Rows from block 4 of a small self-supervised audio encoder (BEST-RQ), named by matrix and row number. Rows with one number belong to one channel. Each number is 500 + 25 x the weight over its row's rms, rounded and kept within 0 to 999. All counts start at 0. Numbers have three digits each.
After each channel's rows are labels from the 100 clips, of 14976, where the channel reaches its highest value: "lies over" is the class under the peak. Only what is clearly more common there than usual is listed. The data: synthesized solo parts of chorales (CocoChorales). In brackets: how many of the 100.
# convs0: first width-11 conv, stride 2 (model.blocks.4.convs.0.weight, 192x128x11, each kernel summed), inputs 0-127
# convs1: second width-11 conv (model.blocks.4.convs.1.weight, 192x192x11, transposed, each kernel summed), outputs 0-95

convs0.64:503509491511512529500487459488524508476463495525465527510448492500525496518539476502496501479469538492522503511515487513509517502503518510497507523485497508519484525518509515506515494457487428519499530531477489518479506465519504507523514484535494523464474484468537469500511503486514441508506519517488477494435485528522499494494473522474457479516531399418523513514466503497476516512517
convs1.64:510484486520545485487516487478510532503485540500534501520489520508537470453470501481496520506500502492518456514531498474472504478455487522531486538502485541479500493508443519492477433505524448485476507521479531449505498478458480496534505513533525487452522503456490484509546491468484430501
lies over: G#4 (25)

convs0.34:505473464500526472449508473459541483464497498471549541443494528499539495523520503537542455518507506516512507507519473514530514511495488462532524488431503511493476513503535500485520493529519530525476484508459474514491525452481527450471474501516515499501456534484510488524477474489477503511508502519531474509497471480503526503483474499493484483543534483479503530493455482513523528536475
convs1.34:474477478508521475498496477460495490509486448499431531515567533493509503513488474434479515490464501493501492505519535496497471512526502483523483523514506516522443533539538519495521513547505484478488466486545487479457497467488473528496499532541496438491514507460450531517496492488483511514
lies over: C#4 (69)

convs0.167:445439487503533502513489520522509524467503520502524527502445513500520511509522510476537483503477499470500521501502493524476511532454470509480506469511498461506462494528488511520533498499532480491502448516456509488527465440516522487516493489545541428440486495512514492517511514488510540497445519501506509521463501480465507485488484467476482493505517490434521503488477470488504506482514
convs1.167:510487478490539526535483488518477449489522489521516456512516495515514497502521523479515516518507497494566512493495487473564509487472478497513519534500455518471473508498440506498496496544515501415423478512511538538512491492484531494532499467466513511455467490433504457480470480471506481509
lies over: A#3 (28)

convs0.93:522516478499498503455484546425492506507480486531520517457532508500480538506464494489538475470470506482454497516483450455551499453521498505484501509491504499478523491511470502502491497463517501524529440495532483473485474477481493509509521507493500537538512493486464494506516471474484453465540517451477501479479549483531506505511496491483496493485535522519484434484521518500527479489482
convs1.93:516540506482522493470516521461508490514511469541511539519502501487507495511470466492449522479525504483505506502514486473499511529455500485495512520511509478486533479447438463515530509454506515503504502459484494519505493461539484488490507511488506476488497516529499494489466502472482502507
lies over: C#4 (38); D4 (27)

convs0.61:495559489517479511531501466484512484486496520454501439526463495501500522476526488497510512483500515532470507506512512496453510508536502500509500532512500492479518505467469496500495528470443525491504499495501527512507528494471498503506489499506536487537522510530473507552480529489454540441519550490544519487503420517487492466497498498529480506479496509513487497484527449433466466483488
convs1.61:463494499516531489479485486458518520465523469493489471512496504511520553520500489524480513484493445491472538471497518496490509535439504521502479527497493490476507479437422490499508485486516480531488505444474475486501508492490522506550516494511507477512499481530516493499517495501492498457
lies over: C5 (25)

convs0.32:464483446510486528519512465539506507523512497500507486506479474500517489493486498477465507537508493516485505504484547480547487465506507499474478470503499466527536511493546522475534440476492540441501488503470536531506506464513503528515429500495478526509547510515494497504475477507512486490482504515495494506517461506507498471524468533460509458471525503484468475513503463418499466508492
convs1.32:512475510468497499493548460448480488540502539474469491490466490448486505478503557519542492535489455441528542523491469472512484499510538500536491494494493504494483478514499591508520522508486494486510514514475519492458510469497484516512488477499500527490477516510467515458503483510477525499
lies over: F#4 (66)

convs0.38:521468498520490509498491486424510468477479466539527498518520526500470546508523503509484506480494502447515505512511492492513538521505485507497491522516502461501461509505504496534536463487446489495481464433527491506520398466459512485490497485461524464543525484500500522517520525478509503541519480505532497511509490526485498467519487479518486495530512481537504509490517495506465504456490
convs1.38:507532474449545509486515511465543496529485485455497506537497545479531502522491497485479539476470497485535511456515509502515508522478494503478499545510436545505483478508457517537504502490536461463468504491516486498470505481513515511541465486509445498482524557537428500490478503511481466491
lies over: C#4 (37)

convs0.35:484501512519430482509504504438517528511466464486483504534532500500464486494484498520495512459507419473452507519498540532498521484486527527535522514478506501495482502512515529494507522490444510451495498481536494513500478468504508469470527499505503528498478461487499500468504520461441516514466497477478524486458478430495471487511499540508499498482518495509471525486494503545516488480491
convs1.35:445488467457533480496527506525527526523515468503486486512515495520524525492511485493494514453515492494499500479511473504483468472486515516449532529511489499555499517514478546493518516453509486553484512538461474473506468510494498475511501476535477495480472490485460487495499530470469500505
lies over: F#5 (51)

convs0.2:493473452511484499518514454479457552498516482467500493452546506500501489494542500519506483478486498497458489518498524473473526475508466497521473486512500492512484525465535465482477486503456511488510514538500454492470456519473500514448466503505525468516474523469458523543528501491436482472475528488479467491463471465492515490512475522543510451508528509518520494517524487516469506488490
convs1.2:513516498484538514497479464496519499531526520490512513532498500505525502532500466479466534480492508484505512439496501509504511499451487408453515540468510444514519451490430485520520511481531526535454511528493474489477459509490470496441502526508516534482496535532497471503483487504516457452
lies over: G#4 (56)

convs0.158:495482532496499506515479461508496538517505451545482466524520531499510427466523489466501476513511482461513504497513524483490513509463504543528472502518498464492493493527529511488521503475475524493516535475499479505538512523527505480499485506494449487437451492482503494481529441497530525516455517470479477514502510460504493481505529531497485555475520473489446485480449500525502491513523
convs1.158:500495535509509517512501506479497487505479515533457506495503509501505494441517534482467493550473510466533509486494518486475496478474474502470506506487479527527493522472480551468482503520504477471479484517487532514462458485478499502510510509537468464505435470494546492437520508513506445501
lies over: C#4 (28)

convs0.162:509476509502459462521480498471496500526480466453506490537509471501498477530465477565516494510521504474500475495496512527484478485485494490472486547475505496482488491517446471525515547473472443510476507473500546500480531473476482501469476495474497505515502493482513493521491528484449524452465432512556538488517494487491498443525479494531513503475496505517466512475494520478497458482509
convs1.162:460490433497539479502469490525495517468469436460491487515519486525540567502527479503487519467508497529464460518484496496504479508499513512483461534500464495512522487555494451517473497488519481539516523515498479489483504526459494507521512501497478467447514509531491493501452513487494533511
lies over: D#5 (27)

convs0.115:480476462486525491527505508415538501507510499513496507512502461501539567512530505516519492507479489487527488517524465477510515509524469509490504492482500481545515487460497524508490545492466493532479516520501487503484499497498548488496490528527495510444499520508488540504503503513526445535526507526499507519521532501520533529566509485503522483561573479528515483525509510539523495505498
convs1.115:513463482507524467430485514484502469489484488520503494517506496519508450541500491499458518521513451482483513432502485487473477479498452462490499525485494530542525498501486467483510468482514447497499476513508480528489520487487512571474491498493487503546531531488479498488467558486471477477
lies over: F3 (85)

convs0.173:516492530509450502536499531455504510497476440517532513495503509500496491515504522476452486532515477492507501504519531516515503497513483515545477571507492428453511481502554457522518481498482496443475470475465473507524534445471503449509491501482475527522549509503488503445493523538500494520538474509505500518482470494511502506478529506512519508522490520488478511478474516494477500483506
convs1.173:493519469456544498518512517504510485504488526482481532538453505499546466478516460496501538546490488540537476484510505490497496507475473482510532542516484522499523489519464524520431477508542476514481475502475508512468514533448482491467490502518491470521483519543489508506524476511505505486
lies over: B4 (47)

convs0.112:498486502527511466458480498462514501458512547493521533481494470500507574512441490511525479480493524511498497517500529501477484523552507472515505492422508533499522465485493531481519490508523482530525446494456462495458460470528504480504510502474498488486465484468506489503475541508511449532482489504506432494510490516470513504518474500471475473501531505508524505517511501528495485474494
convs1.112:464499498478539511481481530462490498451484475496465523525522528484530535517501490511459525504537470495490483498507500455538508501496508512500476537480472512509500389495471439495490554482524492481553495511467504526523508501535456496511522508505532488461518524493492496469525535541463507510
lies over: F3 (25)

convs0.183:499478487480499458454491471521485497520513543458478510445442491500506475508493517494507468531489454474518509511490472488518495505464528538495529506474505470491515489526451460527560545481506516490517502484551486510518506484471513538504466505542521503473458502504492502502475498532472443462529505502509491512487508494485492435466529499479481512448527494499503503498505516502548488531508
convs1.183:508436509521525487513490483518495527490495475516505476516565457460513479478496512474504517511525452488535439481518528500487487534504515475527523522454472519508516521497499448501493549506511530500509483474553488519473482483507549482498522516465513500462490527443517452483472476510470488464
lies over: A#4 (30); E4 (25)

convs0.56:514471491484481498503478541499482506550456445533503463494515471500518513533449505458466515517518484508508494490490518516504480458500488461486513478531496510483511487505464460478476477489513457506504443453504472487471516540494517464506497494494474477515499497488476494463465507501511525405516499458436522502522513490503489541525536476511492501501516495523490501506484510522478487450481
convs1.56:502491456559534541453488503472513478524527518530484509528476466450516500459484515502530528491466504484533523515511496486533511485474479513510523533473529484491516483546451481516491493490512511506506511434531523457535520477466454481506501477459471498473488520500538503528464496481494527479
lies over: B3 (55)

convs0.99:521517504501508526462489532526492490496516442516514510527496509500486506456509517462484503459507500514485527529490514525521510519496506493500502510509507514509429505533476479503481505507525459508557443518433482496490502449460489475516495502514518460529502511513500505518519560500514473533513520496491534513486521509482494509484515464474466487498532502478403526513515471473463497512534
convs1.99:506476515448505543492498518502489482493514457485499472500448503494502533521498501492476500512503490528533530517541504478507521499477455485531443504505511516430507462492485515492488513517506501503470517510506514507497483478502532508524507499446536501480477551515535498477473485518470515514
lies over: A#3 (41)

convs0.154:525542499502521522516487485512475455440484487536506528500499488500513475528520488499535470483458486525478506502505518538528493560490486472496530502489510466530471499501514511486469491504521504552459529463472516486544459463516507516480456472492520514498483511501507501432506505502406520520506454495516509511493479486497495518486500507531504527550527480505517505477459520480525531496508
convs1.154:499511492470532497544492545504477532455499515485493518514514537527502497485530434491513515481498503486519456473500483493515490524463474509513512527528548525468491513479453507491501505530509498476439529496467495497479467515522517491458487525512498488477455484545461519461520464551491483505
lies over: F4 (41); E4 (29)

convs0.121:495522494491476485468499481489479491471404522482547451513501552498496486527515503509517444500519507504477497514508450530519511458483496457524512522492500485526508478450482489486531497502526524493471525418520536512502481528501534494490512527501531490491479519486516501498497513471468521496480480514547537523482483463505530511501487518485517515535547511494492532509479505485479508465459
convs1.121:467487513528495429508508435522503455508509501491469472493516495453464530520493456476489496492526528518451549518469528493483483453514516487470525488492521456493497511530542462495408497487460529488529540536506501475483525461499486478443484465504501484551480495562495482485493511476499520516
lies over: C#4 (77)

convs0.178:464488504465498459547555508461537506523491499536500499496481473499514500505523537486489485540456498482496503511515505472523553468509495452486490485470501517528529523489468496517460518490513542497478521533545487482513481504502551468485474521487447487519510516472495505529469478520528497510512500493522473522525535471499516503547504514509529483517600503516509510494494481537502527473508
convs1.178:504481550504561482547520495528526496479470513475506528556520510469503495504488479480493561531505465506489511519455473524494486502476519463489505555461494488500553539522507534517514524508531490508501501510492476521508448469476495512465512519511489517566463521510491474482472494514469485538
lies over: B4 (35)

convs0.134:478517496505543507458493465485490482515506524483495548488520529499495485471509505504505497515468450504496489493485513479477515497495511503496498439528500516489541503478516478490525499482481533521534490500479443471495471429505510478524467479497506473430536512495537482537546488509499486506514514516525507496524500512462501452529523477507523485487529474512475580504457479476442507517512
convs1.134:538512525512538525447502498512499467502501471529501495517541516515527492528539504543500516526496469524558466521537494490480495524502483453486484533497474494545466455500473511523551555470514489514474535460506504507498513488451483495491515501492478508490514518461512485468508486487494484501
lies over: C5 (36); B3 (32)

convs0.27:442523500498515470492501498438464512438467512524468523541530524499497502514457497484497470502490487474521484501507506513488534500482454466523480532506506442485517487501517531527534449522473492477508492517521469491537482536468510531508471513488455518494519503516513501496518496533520506510475484490494545509466446459492487492532490507526500522497519462494564517525515520504549511479487
convs1.27:503479429507515518533514503529484459516483459520476501508490496543501506533482446505485511486512472464511492506512508481499527519457499529504480515458493493525497536510450516515476493472500500469502511482495472492435493503509486507495498494497492506457498519508461518525478524496516466500
lies over: D#5 (55); E5 (28)

convs0.140:476483499490510478521519509476481522466500480493515468517536498499522527525495494494468506520497485482509491508494477492508483531511464536524461527420500434505567490507473502527500552499500512479452468491531510522517481523479512485483473491513473441488474505465514501503476502473512472431452452510473529523479470496459495482518496493531502516513525488506531491494468501530530526489476
convs1.140:465508474501533467503476508551484515485516507518492478518530487511507480494485491473456518512530465503432510512504506464467520497480455519462461526508490509531475536474457453493486487493511503466541513529482500543447525484477490491508528501487503452494460561481505516495439485505519503518
lies over: F3 (29); E4 (28)

convs0.184:489532520513506517532504499483488477538523426459477469537487451500488522465480503528514483509498527512496511506484522523500495482500499518529473539492502504465491508494494497502496516537458442496491513539445515520485519512497496509475507507497508543491514499507441507419506503498424515496483525490494491484497512487482502506461504483495483493486502479527458537493535484507418529511496
convs1.184:463486481517550516489476552506494495491487422492494455543470488511540509466485477514487539491522497534486469447510521528480516506469536488456486551555483514505527483515472494510499493478542490507496510523498462491518528534477525494467492490469513509489498505487513537516516501498476437504
lies over: B4 (27)

convs0.25:468520482509497507507500514408522528509520489466471470513549498500489464499502495511521517489520502486502506477501500522501443420523492467499480545487503503479504500451529514474460461438438505470463506500477504497509498500480478491522538492514508530530523484506501526512505478476473496526478463498481512476509451491471459496484451496521500499521500520509494521492490479491490485455473
convs1.25:549487495496534438497465506449512499497524479503504489530447524501525463515491491482456529523479500481488499471503508487510484515456515474468490536507482461453548471513457534488498492474529500518516494540510495451474489505496477480530465466521524461491498515517490513488523518475521454487
lies over: B4 (45)

convs0.33:484475477519481477505508544496494507534487521517496481470503521500505553532484499463483504501504516460531509519500523546453468520441429537500477499505512446527482484506529481555485497484466469513473445482488505493499516490497522507470549505536518518494516499485521505507469491501526537508461445520467476510479491504462516535527508496522510477514515488461510507519465520480486488469458
convs1.33:501495504523534466497506470508501488501483478557453507525480495514507500462507495508533525500508479524506508489512490487536495495463491536475468530497450554447504483491468485506495500520522505455481510510506511499506529487453514516501469481482432477486444534437515490501428487463525494516
lies over: E3 (32); F3 (32)

convs0.73:505473504491494434474487547510478505473484545483486476486526502501504538453518504462517510488521494467541501509495484481477454476486513518432462512500502495497462444493516505486494493495450550517491460472520528474504505526515493485494451490505518510515520492515447504508529491464488498546512499513500471507454529492456473524461479492477473480463538552502495491503506508511494473480476
convs1.73:530475532472544461493509465483514497530492464511495514540463457503535487507509471499523540431527469498486455494509519489504504543478498481488472548495503513510502504511450450527523488497535468506554507461486493502452529489487536494477482509492460515553524538506506498492466505509505475506
lies over: F4 (32); C#4 (27)

convs0.117:485513469503485477508537548511436526556535503472508486493486513499511560537467500479508460517509531466493499520516537489490454512484466505482513477473504471478441470523494468519471534478507501526474493485510472489511494519494531489490518481521475475507510505519506520498497473483468537461477460483459471515438499496492485512526478488511521534527567501472530489497493515512492506454507
convs1.117:493490492518509477465455489530507514482519499534444476498525514490470509479515512485511501527539510501499533529488460496524492477516487535459503499505475550505477516536483472499479496531465513442504529518499524548490487489440469482532471492502485451475433533431516511470449526474522487517
lies over: F3 (55); E3 (40)

convs0.31:481488493556528479535510513541455501478490484498451465518506511499465489512526486479509512506504525460513489499510514465496508460489487496446527465471500445507510505486473513472459502453500502481426482478489461499471476501447495462469497506510521490514496495518489499499436479526512492511526472505488492499427495502499494514509567510533493475495532539492477504481476511488531492484499
convs1.31:489503511462532478475488486516500465476499503502501475526490511476480447463493506489508529523501501505459494552483506498509513464479497528470486530513500528489480515519483444526527522470501477491509491487560550507453458512504487520493454486485478515543514523504517514472475494483514469518
lies over: G3 (41)

convs0.103:514478462525558512469504530488479481483469510486464484499509504500523516509529515517467509509439505458504508494490458464485511525459506470478541492508502514493417499522442508437516469502534491511521489461470512531530481461504527537491491505519551500478498486498516497489502476496504498498522522504468498504481512496521514487538490526498493494462552497504514485481516523549550486489458
convs1.103:504535524511512499511471501470518488518505478516527503484503492495516440532477487558519484459537494449528493527511488524473541533541495495470507506494495533545486557486514448491511545488501505497492495453506521507490491496521523470524461521513465464509517512450524536489468489489479521484
lies over: A#4 (60)

convs0.126:470496479465539501516501511478507528463498468541513534526497480500468489525496473465483503458491533526499501492504460518503494486508493452445490496520505529435484516514521525475478498478517438513476459469503504501491500536514482443500465463496506510479495498505539493476535525519519522525526503528516498510470468513527501518492536487448444492548501470508475519501468515472510453505476
convs1.126:509520503520546462485492509454492495506476515516475504538496543555513496470481505495483540492438471491525490554508497510507517521460472508521490545472486519491488503521436503547512464508519499466489487515522539448456502481516489481499506512514475521506530511515491525512545462507506499510
lies over: A3 (48); G#3 (44)

convs0.180:503460504509446504475460515511493505522521523476485521507474492501508533517470534507480453501519479505510497500485507471438485510473518533426507504512501505521504525505440489481497468475521479481439504475507559483527504527498507478508510498498489517514485498490494520487551542500391517474503482501508515507489495465507498501474472486536468504486529511467518495509498504488469526478472
convs1.180:501508518511537501502472503493505506496510520512517486510536515505535516519471511479525510517537506504489520515500508492474484530490501511478452532463517488511505515487477469490495450500527526446542500479505507490477458486479491490546477497490453539465514524498498453523470495470531526519
lies over: A3 (86)

convs0.116:501468509488457487513505492465499504519480529423460549534489495499446512484484480516523520492541516469524505495509490488516488510458454551515438526480505499504492469526494491528544493515462465477450514473513511545486461487511496463526447516522504463484507490524523480502508487491535530461499523505441505507506462521477495492510514501508487478474514522529499498479490506527474493484507
convs1.116:473522478526536494507531484507515529499474493499493521529473504487516490503493539554469530515523511503497451483508549486503496515478471470504540539538508505519499494537481529525458512509518462469456520516508448490484499495442490505498486475477437442488486558497503522509434517493516500507
lies over: D#5 (63)

convs0.179:534500505520462508507509456453505503504514478525483514495463481499465439533475491533499509502495534527449469492469508454529508446501489523511518466483511506456526462522480491483493488500497452454501523527495473490500469518535507521491496501501496480475453431525525493453499480472512510491488493482470459486500461471505464492495486485472491486526537448517503491466494480532516506524529
convs1.179:527521472509529499508466517470511535499525491524499506500508507492521505499529519531510503484524476519486479518438458461514451481510506533550481526468501471530435500484493487521483511468512463507537502498483490499494524479489510462515500482536506490433501512490440497482527503498491516483
lies over: F5 (32)

convs0.130:479527538530507471504514451535538548493452507490510523470520502499526512502514496469475525472467538541495500551502451516469495479522485494501483502507495529500508484449519473478482473533524539428490504528490484492468498516467542531522492525498467488516510504473516530508512446550501504486506485496510477540522507494495482530542517539482499493506555487511531504514536469516503512518491
convs1.130:525493514512554497481516531500528500498474486503470516557484465505555495503523493501507555517469496501499506484464503504516471532503492526469517548512506513524527478532521516549490490458546454534530537485497435517479508499486433491500497529488498501543461534538503487482483506507474515536
lies over: F#4 (31); A#3 (29)

convs0.151:511527511479465490477485528515520471519496490474520494437461541499508527523454501528501491472476507514478495486504464524522419504459477457497481530538498507480465458523483471524528510513533479444490484453477490516481473462501520484511500484511469534518474501480546493484465499477521492506508469497463476482515508488472504483514518498511488484499518520483477495483503456438518479458519
convs1.151:471523502481513483478517477467488514480474476524503488488445537503505492494506496527450496477499528454481504505517451488497490502509490484515452505474506481477496402499492516479507547468499510477493520500513499509447464491531511484528526464496488420487505471514474473415490525491513547546
lies over: B3 (72)

convs0.37:433493493508504468516480479526523497468429489457557451491478523499533531457508494485500508467499458502512512496531536519498519517396477517506505497501502482515492494485450496515531516478486500517494515503513500499496468476523497504504475498508533455440491511477504492525454492512519520458474518515530504502460494509490504477492504468517479508506506453498506486481486487497530515485458
convs1.37:448482466493509469552469509528504542473479486519508466488531508490512541525498489532548489483524480510487448491522527487486497486492503465492480504471493537485482523473490502503449517509506500505454537510522513495463527472476538478510498504494474472506480522465472478526500487542527543438
lies over: A#4 (45)

convs0.8:509478476489502498459503516446500516497509517478506502449503510509494511503435502487497515488536504484471514534493454552495485491515499488474488484497502495504484471466518502549460463503498506517474473537516482502507538477420516530510450520437444516544512509465469520547508528444474511510519514485486481512498525458495499494488488506518486518476532488513484522487495494466535478488500
convs1.8:525482472516527499473503507497506490539495460544508542540535514516529547525505453491494537525535491478495510510495468477495493495514493464522471531506512450509523490493506509508505490475542502529499508476529483519456491469515463509561492494489490491458456552532498477505447497527488476524
lies over: F#3 (30)

convs0.40:483507512489545540501487451506491512481490464510457530558529504500453497489534485494479524500453469470450531533512506527466491554475525487507514503534501507492508498478555505515489487511491473474486490520516441501500504511484510458525497501548493534476509483523533525503549538483503509509529497487510495533458493454516493515521536487460504517488548488486492520484503520509458480543490
convs1.40:522454530513471522494494492485469478487490492478481483490521502536464477544478500480482485514490504507542503485502470486498508503505541526525505480510502527483504517550517520506469498516462469465496492523439488476490498459517525495499474463480530558521501533499523480486562489504480489488
lies over: A3 (83)