From a checkpoint of a small self-supervised audio encoder (BEST-RQ): adamw at rate 0.0031.
Rows from block 11, named by matrix and row number. Rows with one number belong to one channel. Each number is 128 + 32 x the weight over its row's rms, rounded and kept within 0 to 255. All counts start at 0. Numbers have three digits each. After the name is the row's rms in percent of the matrix's.
# convs0: first width-11 conv (model.blocks.11.convs.0.weight, 192x192x11), inputs 165-169, a 11 kernel for each
# convs1: second width-11 conv (model.blocks.11.convs.1.weight, 192x192x11, transposed), outputs 165-169, a 11 kernel for each
convs0.48 106:123159147145166231178141125105070135146144136124115118089103104103198199196192160161151126111103101116092088084099078105115135139145135132111148142138142133121129128
convs1.48 134:143138104074016151170177182157134154139135139148161169173168190207100094128142153134128116131148123165173182189188191187171133139157154115092096077100087119061086063
convs0.49 108:196189115144145193165142145134130124172179114053070086093129089111149135147126137122052082104113126113127119103119107091111087058103097110108133118104084102098105176
convs1.49 121:101106079043037094088105095059080142147172159151148146144126143169128113131135135132138150154193139161154140141154130171173151161172170162148153174168144120135174175
convs0.50 103:061113114174134169188181174175156083073115137163180124137106136163104091100137109092092099087093109113121069083085091096098102092103127104112072081104142117149160162
convs1.50 131:094092113083085109142131126127140117132128155143159139156153146119121147129151151143144153168142111121131140160148148135145139129111136145130157145163149146130126110
convs0.52 114:130192166146203196115099163203228124128115101110103112094102100106179177179185195200191183182184198142147123103088118158135096118125132125111126143135100099112096114
convs1.52 133:113128114125141128130120117119077194170164176188191175157142133123043047062074091091099108103103102151119111115131136152136118100085185166175151155157160152118120090
convs0.53 108:092143155125140072083119105115140173155120140130148137121115117172134129125120111130147144127110099148179172164141131118141183165110163151157170181153128117124146153
convs1.53 142:102091109115088052068137138152098162167163186196208207167117117114100105107104102115116110145184160096103113107126149182166111105089125138129135141169169156141136133
convs0.54 116:164119152125095053037038069099184180133126101110141126123123129141166131101103102092130146133172198159136130151126078064094133116118132119115155140125108137139107096
convs1.54 133:076082110127125136121124110120132119103091150181151117108148172155067089072092121128123122141151110130107087156164137102111132164129145150155134130122111121129143109
convs0.55 110:139054066079122104077076107128163163178143125131129146110068052058136096127166174166166143131113154152130102107089057068106071082076179140129166171142115161139134127
convs1.55 104:103126106079077121120150128154129154154165176182167127104090081121093114105107103107089096097125111083113146147120095065070091105128125085106086084094107136138165173
convs0.56 103:137130114087100119113114135131123164147149137120098113139131126097120093102114135125122096088103124067099105142134181146166174112020096148166131119093103100117109132
convs1.56 125:146138114067071102134114144160121080084110141152131116121169180125127117078072084107135143152132118120108112146154142150150189208157143176182169154140139108134138149
convs0.57 109:141136151149115130077053082082117123138123123101103108122112133108171176188193207198177143123115115155182187202188179163140131118134085102120105115108116101087059101
convs1.57 130:124126125139142181179178178134147146139137141178163174158163149147058072077073094127139130137130144101129136132140122122122131126122067062061085086107087096100151131
convs0.58 084:109124133170173085162171123059135134169143133188181161142116176163103075048114139145140138134131149131173169164155108119112126174189188165139130103092083126111129077
convs1.58 109:104105106107075080104132135114129145110094070063089090093108137124140134149146114140117098135136088186140125114081089116087100132114176108064047028059090066082097080
convs0.59 099:148151127180180097143171141093153132173100097133133146158136184168121059064142170154127126117132174102134111118141103105121144171220146102091131175182143152160153074
convs1.59 039:090077068105080188120104100146118179176146095221190180175151174185083098082048086168167164127135136139160174124185202144173140129151107140141130147171086142120094119
convs0.60 081:119157135183150012077123117074171163186137105143139153148110148137156132087136154145132104097127197149181149145100068082095123156195174158153141140125116176166172136
convs1.60 073:170146137142123119099111115081085149140139145151135140146158164143156152155152166157150157149140145139123127142150127137139134136107132148154143094085057042045087082
convs0.61 103:129157120153159099108106074031102170166135063110104151159167182181165149138132163149155165176173168153174151166184115103095125135146179162115104113148092134125166108
convs1.61 125:131126057102032131099117151123136207197219175168115139159156146143109099123089114082124078115126133135152148117149097134163152149162092164193211184167150149151141137
convs0.62 093:131131116159153055099147141096164174178117115156138141144110114097178112123168177153152134111123181154161122133131060048091116124156180138126161167144120165148156121
convs1.62 025:142086181160097049124098099093075109156142154191164131072092076128116163158149146193179175131159150130146148156191173135075075095156146101144113114116139098101162145
convs0.63 087:140146135202174071127162134082148126168119096122132149152136189168121104063121156155125097092119190157181148147135111119114137174225180153142136145143128152139158110
convs1.63 022:132129125125135143126094083118094170176165171172176191182149109089127126107111117120131122096080083167166166163163161166163150094075105120134129147157142159147156133
convs0.64 108:123183148069030145154143133116074142121119137139170131120094078051095087114131149149096080118116072057070075133152149111138153156092080097116124135158160106124125095
convs1.64 120:180158124140170127136137136165146075103093138136143129170163144100076111079059073105148177141140117064104115115117092114156178164150167115090121110122139155105146158
convs0.65 113:103060088096065086057055091108153163167136130161170168129082060055160138142163176184193148122112142186180160166146094123121086088068186156153164122088107150110121157
convs1.65 012:157173167166179208193150130064119128165191154116096122110108127155107120109095118150114138144187173117147154124094048117115111125160131133159163065109134158136172138
convs0.66 091:138122106164154091129158142083146145159101128171158157143128142129119079105181194191190178146111136130159152167189109111133141143186153100136157165158126154105113066
convs1.66 086:209152094107055075128127148119101048155175158139115128188136142152074129069120113127123142136170143056104086110127122114133164132135138135095111110105092101110103152
convs0.67 113:134138141139120121134124137164154092084123130156147147144158140126151168159123122106098121131153155094081055028031000021014022004023099141130131150143133110081106131
convs1.67 108:058120119163126137158176152144110095099062092093085087136137125131073103158152147122146158189147096121119120191165124111146139131117140116096137109174131201158138085
convs0.68 108:103096068046073133109080082073077122148156128138134135101090139126182168142112088095105155162161169068088096111110125127114128114114139154140105103106116124157126082
convs1.68 131:087089127134141116102130114120059137134118136129144123162129165136063051130179144156114143156172157123130079128111093117150162192195125155168185126134114169146165120
convs0.69 113:114051063098067094058052099120158158170132134160174170131078058057137120127164182200211155128100119168169153165159107142142089095078184152155165132098117143103102147
convs1.69 067:094102134102052072147138128091151104120116097120109152143091125141114083114088087090131135132137123115111101095097091131154055092127158124114174132182154094089078058
convs0.70 085:120118110181156037094141136089165165177115113154144144140106115096159118119171183171164135104111178157171140149145075080100113121161187144145165168141129168132138115
convs1.70 007:086056123137131137134135255139100112099119146151146134125103120137107108118130117126109110107112128115117124134129157111106103119143110117112000000118122000112103125
convs0.71 111:114085074096110132133115105094106180190183150134125112090092133113127119084097093119141171163141098164141104118131142170177145125104090137150155130109103109127108043
convs1.71 127:242186123099083115126112109108123130161161139102112102099094096089141174189195191189187194200214235118150144116083099112112108112140085077047016048083091083057027047
convs0.72 099:163142102163118082070124161161125087107130145147166152147128108088112108103085087112149172171151103101099120131140148162215176119083140148126150160146143139118111141
convs1.72 098:096081134120107138130146134165186081117134170142128125107138126126073117157167139125116086123120124054117144174170134123107131117141097136132148167161156131130141178